config.yaml
model: "audio-text matching model"
time_shift_ms: 100
win_length: 400
encoder_norm: "layernorm"
encoder_width: 160
fusion: "cross_attention"
fusion_encoder_layers: 6
fusion_encoder_norm_position: "pre"
fusion_encoder_activation: "gelu"
fusion_encoder_mlp_ratio: 2
learning_rate: 0.011
adamw_lr_other_params: 0.0017
epochs: 1.0
final_lr_fraction: 0.05
Rows from block 2 of the fusion encoder, named by matrix and row number. Rows with one number belong to one attention dimension. Each number is 50 + 10 x the weight over its row's rms, rounded and kept within 0 to 99. All counts start at 0. After the name is the row's rms in percent of the matrix's.
# q: cross-attention query (fusion_encoder.blocks.2.cross_attn.q.weight, 256x256), inputs 64-127
# k: cross-attention key (fusion_encoder.blocks.2.cross_attn.k.weight, 256x160), inputs 54-107
q.18 141:65 56 57 44 59 45 47 50 62 56 45 58 38 50 49 62 45 46 66 43 49 34 49 53 56 51 47 48 46 38 56 41 57 48 49 53 57 51 50 46 59 45 59 49 64 53 50 59 60 57 57 26 60 56 80 53 66 56 47 36 33 57 49 56
k.18 125:50 59 80 64 60 47 35 53 48 46 61 32 37 50 36 35 55 48 23 58 72 30 42 37 48 47 57 52 49 46 57 65 60 46 41 70 43 46 48 44 47 59 50 58 44 56 51 61 42 56 51 35 62 54
q.19 124:37 50 48 40 48 50 58 46 38 66 58 61 52 58 48 57 43 40 59 45 56 64 52 58 48 58 58 38 49 51 46 56 55 53 44 54 59 64 41 45 54 43 60 65 54 40 41 46 45 49 60 32 44 32 67 56 57 64 70 37 41 67 44 49
k.19 119:43 71 67 42 73 46 56 49 41 39 40 39 47 62 56 34 40 48 41 57 67 70 54 55 30 63 55 33 38 51 46 54 55 50 33 64 56 57 49 55 47 55 52 47 49 44 51 74 53 44 53 60 48 65
q.20 113:62 67 56 57 38 44 39 48 61 57 56 40 62 48 47 71 56 51 62 46 38 51 49 53 63 70 57 45 50 52 74 55 49 46 33 47 50 43 41 53 39 41 32 60 46 65 55 59 61 56 40 55 57 38 62 30 50 41 46 52 57 49 41 74
k.20 120:40 60 65 51 65 42 43 50 61 51 42 35 41 43 40 55 45 53 47 50 52 36 59 49 57 45 38 46 44 50 53 55 55 56 29 48 37 51 49 36 38 52 47 56 37 69 39 48 30 46 56 61 61 48
q.21 130:51 54 58 57 51 50 48 58 58 48 31 61 48 57 51 52 45 59 40 65 48 56 47 59 54 23 47 60 44 48 50 44 48 43 63 54 65 48 52 44 69 37 28 35 67 47 43 47 61 52 39 51 69 44 48 42 49 39 38 67 52 51 58 42
k.21 128:52 59 51 42 47 61 58 54 62 62 62 46 54 53 53 59 49 36 54 54 34 40 65 47 48 50 46 55 57 60 60 55 57 42 56 39 25 41 36 44 47 49 57 67 61 43 52 48 52 56 47 30 56 39
q.22 114:52 59 57 54 58 58 42 46 68 52 54 49 49 51 38 57 51 39 57 38 50 53 41 51 59 50 65 50 57 39 67 51 52 44 57 56 60 58 41 49 38 36 43 57 40 49 48 58 41 52 46 32 54 38 57 67 50 65 51 42 52 65 43 69
k.22 115:52 47 77 54 75 42 54 58 52 45 36 34 37 56 37 47 46 54 57 57 64 56 49 44 38 53 56 22 48 51 50 65 52 62 41 60 65 38 46 50 52 53 48 66 67 52 43 47 38 52 55 36 53 61
q.23 097:50 57 54 43 39 49 63 50 33 37 52 54 48 63 52 52 57 39 52 52 60 58 59 47 49 44 46 56 36 57 60 46 48 59 49 40 55 54 50 49 48 37 25 51 64 41 65 47 42 46 51 45 47 48 60 43 48 53 54 37 51 53 47 45
k.23 098:53 52 60 36 58 47 40 44 43 62 52 43 64 45 59 37 38 59 40 52 54 82 39 67 42 55 59 35 46 46 52 48 62 49 43 62 29 51 35 50 63 55 48 49 37 49 62 56 55 53 47 40 61 53
q.24 132:47 46 54 50 42 51 51 53 44 57 56 19 38 46 33 64 39 36 43 59 56 53 56 57 56 56 59 66 50 56 71 54 58 60 50 46 42 44 47 39 58 51 48 48 30 46 54 44 42 36 48 58 51 60 62 52 48 56 51 53 39 50 49 62
k.24 142:53 53 75 69 57 50 41 62 40 49 52 38 42 31 48 32 58 51 57 53 42 38 36 49 41 46 61 34 52 50 53 44 44 47 39 56 60 48 63 26 50 59 54 45 53 71 50 55 32 55 62 35 43 31
q.25 137:51 34 48 52 62 43 47 51 49 39 40 52 66 38 35 39 45 55 44 52 61 58 43 55 48 43 40 71 57 56 53 52 58 57 80 46 53 54 51 53 50 49 57 43 40 40 49 33 48 48 46 52 63 56 46 62 43 48 40 40 46 58 55 35
k.25 126:55 51 44 61 38 47 41 43 39 48 26 60 47 44 40 54 53 55 69 48 58 37 35 48 52 47 52 48 46 61 49 72 57 55 48 61 59 59 48 50 47 60 58 75 72 38 52 52 51 61 43 49 45 42
q.26 115:59 62 55 54 60 58 54 51 45 39 54 55 52 52 42 59 43 54 72 40 42 52 51 32 46 63 51 50 39 39 38 53 53 41 56 46 50 32 49 50 25 49 37 62 59 57 53 42 42 38 48 33 29 60 51 77 50 38 51 43 54 62 46 52
k.26 117:48 44 64 45 42 55 60 56 50 60 50 44 57 35 45 63 50 47 43 56 45 44 49 75 36 53 64 49 44 52 32 78 54 38 47 52 41 48 36 49 48 41 66 51 55 57 46 43 53 40 44 46 41 53
q.27 100:71 52 47 54 57 61 37 48 42 62 59 38 51 41 47 50 43 51 43 45 44 62 48 53 51 66 58 49 56 57 57 60 53 53 36 40 37 21 45 45 43 66 58 61 46 67 50 42 45 47 42 50 42 45 42 58 43 54 38 76 48 36 42 58
k.27 095:49 42 36 45 41 36 41 48 56 49 42 63 38 38 29 49 58 58 63 50 50 33 34 55 61 40 44 63 38 44 42 57 45 60 45 34 71 54 64 39 48 45 56 52 45 63 32 50 40 45 63 51 47 40
q.28 096:37 48 44 44 60 36 45 39 39 56 44 52 58 43 40 48 44 48 49 48 54 60 54 46 54 36 42 52 67 51 48 49 45 45 49 47 66 62 58 47 56 45 49 40 49 34 51 58 57 59 50 66 56 38 45 44 56 42 52 51 61 60 52 53
k.28 095:52 44 35 54 39 54 34 54 46 63 40 69 56 44 59 28 59 55 44 28 41 60 54 22 51 34 55 59 57 46 54 37 37 53 57 59 23 59 52 68 40 68 54 57 47 49 56 44 44 52 49 56 50 51
q.29 112:44 48 34 53 61 48 53 47 69 32 51 36 57 64 41 60 44 46 54 50 47 28 45 39 53 60 50 36 53 50 50 50 48 46 43 52 54 68 41 59 45 52 54 43 47 60 48 64 36 64 53 64 35 71 38 46 50 34 53 38 48 38 54 69
k.29 116:55 45 44 67 41 42 30 58 57 43 39 41 43 52 54 61 54 35 54 59 44 43 63 27 59 43 56 53 47 46 51 44 36 33 62 48 67 66 57 50 44 42 36 45 54 43 47 38 36 51 47 60 49 39
q.30 124:49 47 40 47 50 49 49 42 58 41 41 66 65 63 36 45 54 54 50 55 64 51 58 40 44 57 49 49 58 53 40 58 39 60 61 54 51 68 53 40 35 44 61 46 37 34 47 55 44 68 40 62 54 62 35 57 58 59 50 36 51 45 53 57
k.30 131:59 52 38 45 57 45 50 44 43 53 34 37 55 66 65 62 54 46 37 60 38 53 65 47 48 41 59 29 43 59 59 44 33 60 34 40 63 57 48 50 50 50 46 34 56 43 60 42 49 44 52 53 43 47
q.31 107:61 52 53 49 48 45 47 46 44 47 33 54 59 41 52 55 60 56 34 52 57 53 56 57 63 41 47 58 50 65 60 35 43 37 40 53 41 57 44 63 50 49 44 38 54 56 63 47 51 47 54 64 76 37 66 27 46 50 51 42 38 59 47 51
k.31 113:61 57 43 48 37 47 47 52 50 47 40 54 49 44 48 52 56 58 48 47 51 46 50 36 47 51 44 64 38 52 49 35 43 55 54 63 33 48 35 40 46 48 44 66 43 41 56 53 51 54 58 44 58 42
q.32 077:48 55 66 45 43 50 58 45 48 49 48 34 51 48 37 53 46 58 44 50 49 45 52 35 49 51 39 59 53 50 57 71 41 63 66 57 50 53 50 47 55 34 62 58 43 39 50 57 48 66 43 53 45 52 37 30 50 55 50 67 60 55 57 63
k.32 076:62 69 40 60 41 49 39 54 40 35 43 54 56 48 51 37 43 59 54 50 50 15 46 38 49 58 49 50 54 49 50 53 52 63 50 53 47 46 50 59 61 51 49 23 54 52 53 33 82 56 58 41 43 54
q.33 089:66 64 52 39 59 34 53 34 41 62 34 66 40 39 45 47 47 39 59 46 47 37 73 55 47 64 55 45 43 53 45 34 51 53 53 45 42 58 50 56 47 39 41 53 48 43 54 36 42 40 52 43 37 81 62 54 48 40 51 34 55 41 39 62
k.33 093:51 49 77 58 48 40 33 59 67 48 73 47 31 46 41 62 54 60 46 61 57 54 42 48 65 49 40 39 36 53 41 58 39 60 65 49 80 40 62 48 47 39 58 45 48 41 49 49 46 41 46 54 63 46
q.34 094:56 40 36 39 50 45 30 54 61 58 47 45 34 44 55 51 53 51 38 51 40 58 37 46 57 67 61 53 52 55 67 42 45 44 37 48 29 52 45 42 58 54 57 49 82 45 45 54 46 55 55 68 58 63 46 37 54 42 44 52 49 45 47 48
k.34 093:50 61 36 52 56 43 49 54 64 40 44 52 53 50 46 68 65 55 38 59 61 50 61 64 58 40 43 41 46 44 46 44 38 49 49 44 51 52 44 46 52 40 54 50 44 53 46 54 64 50 51 59 32 42
q.35 119:44 44 46 55 32 65 52 45 64 43 55 49 38 52 52 56 58 50 57 57 53 51 28 59 51 47 49 38 37 55 71 44 44 53 34 50 47 59 63 33 38 57 48 54 36 48 48 35 66 54 50 59 49 54 46 40 53 34 52 48 58 36 39 61
k.35 104:46 58 49 49 34 48 77 52 65 47 46 67 51 39 43 59 40 43 64 46 36 58 56 65 50 51 55 46 57 39 54 58 51 32 50 45 27 42 60 46 51 46 53 62 62 46 52 59 68 50 55 45 44 51
q.36 109:54 48 58 63 50 38 46 50 43 43 49 63 47 48 25 47 70 60 46 43 52 39 60 53 46 46 52 46 65 46 49 55 59 39 64 54 57 41 55 45 62 30 49 39 34 44 49 49 54 44 47 25 53 41 54 40 53 73 50 43 48 40 54 55
k.36 099:46 58 51 58 62 59 29 37 30 59 49 52 44 47 45 46 51 67 47 68 57 57 52 27 62 42 46 41 51 41 50 72 53 51 50 37 51 46 50 40 57 44 49 48 40 56 53 29 51 52 45 46 47 57
q.37 097:50 44 47 48 34 58 42 50 59 60 34 44 55 58 56 57 48 52 45 51 43 52 46 30 50 46 63 50 43 41 60 57 37 44 35 43 61 51 51 34 77 38 59 72 77 43 53 70 39 50 44 69 59 63 37 43 55 53 52 63 46 62 50 50
k.37 094:43 53 40 43 69 48 51 50 52 27 47 33 57 48 52 60 53 68 42 47 55 39 72 70 42 49 51 60 56 51 48 62 54 46 60 55 51 32 40 42 42 39 54 60 51 42 49 36 46 54 57 49 46 45
q.38 111:46 49 54 38 56 54 58 57 52 54 59 58 45 31 55 46 70 42 54 49 42 53 50 35 41 48 43 55 38 39 29 49 54 44 59 38 62 44 55 55 53 50 55 53 42 55 59 62 42 47 46 28 62 56 68 65 52 50 51 60 58 59 48 50
k.38 106:48 45 59 47 48 41 29 55 52 59 60 27 48 53 48 22 52 51 43 68 68 55 46 49 63 44 58 31 42 52 42 56 48 44 47 52 54 40 38 71 70 60 52 45 57 59 47 48 38 47 47 44 55 58
q.39 112:57 56 49 46 58 46 61 48 66 62 59 59 36 44 61 52 58 34 61 61 58 56 47 57 55 46 41 52 37 51 45 41 42 53 55 45 60 66 53 47 72 52 45 52 38 68 61 40 55 47 54 64 61 50 58 70 58 28 66 32 48 46 49 46
k.39 114:43 40 46 46 46 46 61 47 58 61 79 32 38 62 51 26 50 56 38 44 38 56 51 61 48 42 58 67 50 42 48 53 49 40 38 44 57 37 56 53 35 50 45 65 62 49 46 55 12 41 54 47 47 50
q.40 111:47 55 50 48 43 53 65 52 54 49 61 45 37 51 55 37 27 56 51 50 41 43 42 59 52 48 38 49 58 64 36 70 47 62 65 67 41 70 51 47 40 43 54 53 31 51 54 49 42 40 52 46 58 32 47 54 50 52 37 61 54 39 47 53
k.40 115:49 41 52 63 38 51 61 42 45 82 80 59 59 46 59 46 32 37 70 39 49 41 54 33 45 58 50 62 58 63 50 38 67 40 37 47 29 48 46 56 49 50 52 42 68 54 48 59 57 60 47 36 34 48
q.41 090:49 47 49 76 56 71 52 54 50 44 64 72 75 55 53 55 46 51 39 38 45 41 40 51 44 45 46 49 44 52 51 45 50 43 41 36 43 38 60 29 49 60 49 52 44 51 53 67 48 53 46 34 55 53 53 51 59 50 50 41 60 56 51 66
k.41 087:46 69 52 38 35 60 60 50 27 43 15 55 50 45 44 46 40 42 59 49 46 76 56 74 46 49 65 47 62 45 61 66 63 48 53 44 45 57 63 45 51 64 55 76 48 44 53 44 65 67 44 56 63 51
q.42 095:31 39 51 57 52 54 43 53 62 43 54 32 47 48 58 56 45 60 44 56 40 48 36 30 58 57 46 59 54 52 54 61 52 48 38 57 42 53 52 54 37 49 61 50 53 40 44 47 60 66 43 50 56 36 48 41 53 48 43 72 61 53 59 55
k.42 096:54 51 37 41 41 50 43 55 51 50 33 46 54 60 54 46 65 46 44 44 59 31 52 41 55 54 49 47 49 45 49 28 38 35 37 46 34 52 31 55 57 58 51 55 46 56 46 56 80 48 45 61 36 49
q.43 097:55 58 52 53 46 61 49 46 23 65 61 70 80 54 58 45 40 34 49 42 39 67 58 37 43 47 48 46 48 53 38 49 57 55 70 56 44 42 41 58 53 51 62 40 61 64 54 63 41 46 52 52 41 55 50 59 44 66 46 43 33 50 42 34
k.43 090:53 35 61 49 58 60 43 41 44 49 55 43 57 58 64 55 40 41 62 42 47 54 53 58 42 50 47 58 56 58 57 33 60 61 52 54 60 57 47 70 47 50 51 45 41 39 49 38 34 53 43 44 54 49