From a checkpoint of a small audio-text matching model: encoder activation gelu, 1.0 epochs.
Rows from block 2 of the audio encoder of a small audio-text matching model, named by matrix and row number. Rows with one number belong to one neuron. Each number is 128 + 24 x the weight over its row's rms, rounded and kept within 0 to 255. All counts start at 0. Numbers have three digits each. After the name is the row's rms in percent of the matrix's.
After each neuron's rows are labels from the 100 clips, of 14976, where the neuron reaches its highest value: "responds to" is what is common among them; "peak in band" is the frequency band that holds the peak. Only what is clearly more common there than usual is listed. The data: single notes of musical instruments (NSynth).
# fc1: MLP up (encoder.blocks.2.mlp.fc1.weight, 640x160), inputs 80-159
# fc2: MLP down (encoder.blocks.2.mlp.fc2.weight, 160x640, transposed), outputs 80-159

fc1.590 078:123102191159143101132113157141134122148135116136125106143143089122136138151139119143122156113182133127137115111122115121155149084111126135131167112164176165133138126114106125126101123131117115091088146209080103111134158156131127128102117111
fc2.590 075:079166118140115139118105116129128174112112061140120120172135114125125134123123123128153140139112138086125128148126110100104131146121169153094121128111107079084086143154164104114128105092138161144155104108155121131177118116157145163152150126
responds to: pitch class C#
peak in band: 4000 to 8000 Hz

fc1.32 105:152123106122108115147128126157155147130098060114149119151095086131145126131132140146105095142110121160115160179152084137141132079101115087142127158065118116119094143134133133147111135131094171105130136164138126117122135156120147132143129143
fc2.32 108:149131166093143156103146133114092128151141153127106106124163117143104143104141155165142179121127080097124101058124140114130123127122120148076105063123137136131121104117107141102127129122163148143132128144078138094135103071159142109148118116
responds to: pitch class C#; octave 6; note: C#6
peak in band: 4000 to 8000 Hz

fc1.454 059:148120110103115122122151115156085113115129078105141135088129118127144142128136134130157110105107133121085118147172112167108090163089144117149160135097123181130157170132169140145167113172093120104128110122174148110113145116126155125159125131
fc2.454 055:126168133130163131100131113128165147159156184129152131133092126119099139089144104124087141126140109136148152078096172131134110107146117128149125123131134084139117091148097102105116159087122140129119125133097140130105106135146129139088138126
responds to: pitch class B
peak in band: 2000 to 4000 Hz

fc1.581 204:135102108124125182143116121183182113121112134137135157101112122139105073155181116171145139089126142114135108142067081159115131147131176104127121137097095110147123151121142107141140116155147162105109144117098106106148134092146140070142131113
fc2.581 233:076153116144138123134099123157122134118111102119100094105111116136092104122101131124113113153139155081168122133104105099109125135128152151119090130138120102143097142123102130148160138157112187122128122146146139088136117122151138127139124090
responds to: pitch class B; octave 5; note: B5; organ
peak in band: 2000 to 4000 Hz

fc1.235 061:168136136101126119142136120100133106106145129113147095094106141102143108100131144141089160127083077125133172152112125142147139120136154096120136130152143092155149157129116131128088179105127190099083115118148092074130129093139120115158121116
fc2.235 053:102123126153116132160155136127139124108139146169088131166150149135129161114123111133156155137158120133148060099115113124139095127148091162158130123069088140105104076109140157133155094171149131150137127129098162180138131136119117128114143140
responds to: octave 5; pitch class C; note: C5
peak in band: 2000 to 4000 Hz

fc1.369 177:106099091135132101123146165126155188107084125094132104147117111139162131123128111113165122110134141092143135138111117109113110166154131098118144147134154149122140138115134115155130118136117077101080116143111151069108122079171153167143105122
fc2.369 215:134082130102121109133082170125116149151129108133111072106104143137149093151151137112147141150102173104113175107148145120113113097136110146148117148117127128134144129094163125163058161133143096091121143130090128100121156157162147125177144143
responds to: octave 6; pitch class C; note: C6; octave 7
peak in band: 1000 to 2000 Hz

fc1.72 081:110135151143109121079166114122134149156150094131156130130150113145161118152118095124130110149104141176116120138089133140134148096131145116124127141118169119122126130150103171123147098151137111098116156152131126118133145151118161099131120153
fc2.72 072:107125125127138115164098110120119083127115145123143147150107116093127158110112159111116165092179105100130146118173111112143105150098135129135145139101129067135125143105130087129140132114150134132155128124100124140106123099121168138099152142
responds to: octave 5; pitch class A#; note: A#5
peak in band: 4000 to 8000 Hz

fc1.81 187:144174083126167131170157116170152126178150095120141161133149164120131150103129149128149145080107101129144110114147139133095100105127128139154134134130086098105132142157178068126107093082096119092124157163111124063128111110137086103135118106
fc2.81 203:100146157090144095146125085103150148085169097127114102137133134111131139104124089164111133163162087132110122127126142101163105132141127117150147087149173151106107127153117194089150094111121118163134110155066135156139130115165142176105160134
responds to: pitch class B; octave 6
peak in band: 2000 to 4000 Hz

fc1.611 108:158127154146175114157115124145131169120102141159136122151109102124173151100156141183148165117151133109133137134097135126144121099112159123115145103072125142126140147084108116107140112112144132139118128152099097119149125156129155093140127135
fc2.611 103:124139116107119123074112099089101113144129120133133123123104154121117129093110124128115070155104207127140115133129135130127109178142123126155146163188116088114102087165160147130136123139137128094116104109145121167128106119145111123105136122
responds to: octave 4; pitch class G; pitch class G#; note: G4
peak in band: 4000 to 8000 Hz

fc1.475 084:098056153138120126120138136156134146179147102128143112136117111106158128160114123136159148109158114121133072120092135123144132164140081180125122166142141180124145132123130109084129121143101137152088145159134137114060122120149159144140096126
fc2.475 081:140150129117138126118146121109131111122118123146109136111139159153121111091134152124117121142124148138129154145134142145147084161127138060093139101152122104126099171154156157133139118129151123095164104085145074167160136152141085092131129145
responds to: octave 4; pitch class G#; note: G#4
peak in band: 2000 to 4000 Hz

fc1.177 179:127162116132121086110105132108108123119158128158129139134137121141114145154131143138103133102104138102132106111176155139121126110141164106146134134168171111140114080137107085096083095120135066123119168156086120200142073132196127095135116123
fc2.177 185:100108138128097156167114117126123120136105113115112145112108142153132122128174143149106146111157120109119115125131090125119117150138141127135144087122101115148110112118125143111142152137107152198121171178136139081120162113088167116109143096
responds to: octave 6; pitch class F; note: F6
peak in band: 1000 to 2000 Hz

fc1.171 070:139188104141093123143139139132137154113135092120132085151114149090145131151071163107154117149129163143117132095101123113141129139154103135148140116115092125102139147147125110130143124154126108193182147075153136119123141121131149097139124132
fc2.171 068:111075140103157122141110143112116107156130161103134089097081102139111117131139129106117108106119040151117102153158105121091180165177149100171133149128129147095127079129117123125112120139149140112102125142110163124098129109158093153127116151
responds to: octave 5; pitch class C; note: C5
peak in band: 2000 to 4000 Hz

fc1.479 089:138178105133106125131092141106084152134076140125134144157087179144098130107129126134151136137131120137176097111140106128158130146098194081124146090130090142135127116096104098134126078149156143127124130127123114139122109126150164133138146142
fc2.479 094:145135130098089148143083150136165126185136086177128119119107080139153138118138109146112123165132157151066110139149174115136151066116091148083129178105138146116136088119134113100138156107099096122156113140092090092128165143094110128130122105
responds to: pitch class C#; octave 6; note: C#6
peak in band: 2000 to 4000 Hz

fc1.378 080:116132147146138111151108145143148129128131148106149137149123067083111125104111128154133195094103115093121143137050098198124132118109121125127128099156122145131139091098117157138100146142128115121114123123118099098087098177145161140167124095
fc2.378 079:131111112135125117104144129141112143106118086162110100158114174156134140141150102118136081137116144098157122109155141059134144113139157115139143167142135124107104154166165105104133160121168175101135091139126117139156134086119068129085171143
responds to: octave 4; pitch class G; note: G4; pitch class F
peak in band: 2000 to 4000 Hz

fc1.381 101:115117166133112086129155165128163109153089130085101143162113149101134151128130130122083123140123144114139115136129095116122139088141100126122116133168107135098139115142086130163182161151117127102077104146117087124111139112107124109121145154
fc2.381 099:141127106126124157120088125097120151084145125149137120119138149154132143104134098123166146156150139162117140151109098125155161173122130147087150145103111142133117146105189157115090103114159137138174130113106146171120119150120141119101135162
responds to: pitch class C#; octave 3; note: C#3
peak in band: 250 to 500 Hz

fc1.617 040:137161107173114067127110146138121133157121131139120082142116157134117120158107143156107140138120144134135110098118098141153163121166124136151128144108095156135134145163105144123126086116143123115124120154209116110129158120103147135126145129
fc2.617 037:099108150081142153104133136122131121122122117112139116153137089124137128114126090096095120125159111141153126155140102131093132131119124155135146090144143100153078103117141082124127157103122134142154141104099098131138086094154114127142103148
responds to: pitch class C#; octave 3; note: C#3
peak in band: 1000 to 2000 Hz

fc1.566 090:122143107102137109118105163134139109153088104083116083093146149091148145109119117111143095130155119158110107153154144129115128144150154134148139159129100114127121093131092127116107115131120081079116112105134117131140113120156091149106121142
fc2.566 091:142094147151127158160136120142142171126144167120171122164124129135098133173139120161139153120096114116130162080129123120135112127117089128083107079138124151126140132131145129151140129156097151162155151140106143113130188106123114092126077124
responds to: octave 4; pitch class G#; note: G#4; note: C4
peak in band: 2000 to 4000 Hz

fc1.587 192:096140139099137143116102116113189109157131160086140107168127136111132110115064115088134144167125107126149121132101117129142117142184155194119154131172149137129098086141132137101119148147150095124105118126144137086128126167129125125135160126
fc2.587 208:089123122137138106130146117106077088134141113160141117157135160099123116105091135138163174132110179132127149136164129129095103115154172108121097178102144117120114148120108134143186117139167110099127162133105127106130098116120147132125135110
responds to: octave 4; pitch class D#
peak in band: 2000 to 4000 Hz

fc1.357 119:149092145121168170091111145128104149079209122149125133105197126118130117114108148095123130134153143114117131115155131093105127152135131110092126110143136141131140146119126127122136101114096159085095125101099123127115141132104127148164079121
fc2.357 110:157157137129097082166145101157150158157129127114127127126101070122153110131159136137105080155113121100146152125107121137133085126115121158130141115085121138130114131141128146118128109120129133154122139126170107136134092121126127107116118140
responds to: octave 5; octave 7
peak in band: 4000 to 8000 Hz

fc1.561 191:144112113113108146152066136121158151124104115132152177143138148104094137086133116123159126097114125146142069117150154138138148130118109140135098137097127138115126114108113134170109102170121111122191128133110064162114136120150120108142114125
fc2.561 186:151100120108113148142105070158108122133134159141127088085083151104117145123162156144140122087174152148128146125131117136143144168129149144125098097112147126112180115176144117109105095123137102100126142130129174138125134122127173133120116142
responds to: pitch class B; organ; pitch class: G#; note: B4
peak in band: 2000 to 4000 Hz

fc1.635 105:182113131105139124120128128134117114100134164106110148089149128156156138121101136132133156186136181111119047110100146130114109125128132130079129112163165121095165110141158080098136130099153111118109162133127114160112138125150132139160095107
fc2.635 105:127144121133097109148135145144141175114168100124148141158113096131124102117164093076105100116116133128124166131147116096143097127101145148162165116068110122117125152157117172136113108137109166127129092132167115108128168116098164132120147154
responds to: pitch class B; octave 5; note: B5
peak in band: 4000 to 8000 Hz

fc1.560 064:108129136165129128112157078112146156115148115118148129067131130114163142127152151131117110134080108122104131137113134121116129107146165100139139121096097112164130153142100149100116126120160168128168087146177119126130122138119136155123132127
fc2.560 061:126125133089151111130162159116122079165135129088096108190120146132116134099099119147092167119128091141159066132152113144120130111118132151130144139159160118124088119122120122150156122151144103170098172115153106127117140143154144118110133121
responds to: octave 5; octave 4; pitch class A; note: A4
peak in band: 4000 to 8000 Hz

fc1.476 067:122175136111143131141115117084124124129117130108165108154086126112122122128108123134133107116136140177158113123137136094182122125179156124080111116133072098158085136100147092154159155131170148121152135091136077098125079129137141114117116145
fc2.476 062:118099126128091113120162157143131120145144139124113121127154182118139131119096127145120149147108091109119115094142118154062130094097121130168115140138152158114140115103082154111107093126123100170118149156145191127104183096150139133144123131
responds to: octave 5; pitch class A#; note: A#5
peak in band: 4000 to 8000 Hz

fc1.141 203:135109146141129137085116122110098148148170146135152104126146116156150102117122097140144135121140192129135099143137154111111141165142168154128121110132134137144073105134110113127114146111165166111120077115103146147139103148070133134119092136
fc2.141 241:143131106139148145126101126129110157124134078130170137163105114082126111108078113127112130117155129125134128112114118114136128122113154092145138146103074145133168124082171144104154132116154092173171164110098129109108144093159082102146189145
responds to: pitch class C#; octave 7
peak in band: 2000 to 4000 Hz

fc1.117 060:093182079087133124159078136120113146119111115118161120086152136131168136105098141111149138147120151143109125140092127146115127126118149129163146116142139138136136153111133148111093166138121155112139179153153179129090164126143149121109081129
fc2.117 058:145129152173165138113162097156140132125148089107114142160104079107102116122143098145100113101135097110155134085157144140148119125125086155109117133115100113113106101181121079140145129151120135127125092119128085073177119130131135179115156095
responds to: pitch class B
peak in band: 1000 to 2000 Hz

fc1.230 064:141133142112115129104108120124107118160140126151148078141098145103156124168144159107145143129132120110115082149143092167136117158140132129142141148139139164166115171156148103134156144153141164111084143142142086144139159103098174170122116144
fc2.230 060:139121144128151104119167144131148115132144140133108121112140134183096141101126113168089084112112132162135158126095136128151074139147109166101116135137094119125148108113111198118131115099145127153142104114113134153141131106152097098125124136
responds to: octave 5; pitch class C; note: C5
peak in band: 2000 to 4000 Hz

fc1.508 072:120144111161107122138154156161144159128130165111138155165116154114150173109153083135126100123121155118164133146178147111114151128094135072120140109112100130099117126141136107148116125128169120166161124151182132164106119100185139100100128119
fc2.508 079:159111097117133171134146122128127121114150044136128118092101141103103111161138131130123140118165140120139112081137137142117114129139112154132112121160167138167140085131078112108128103155117115111119135091124140107136119152096146161113113101
responds to: pitch class B; note: B3
peak in band: 1000 to 2000 Hz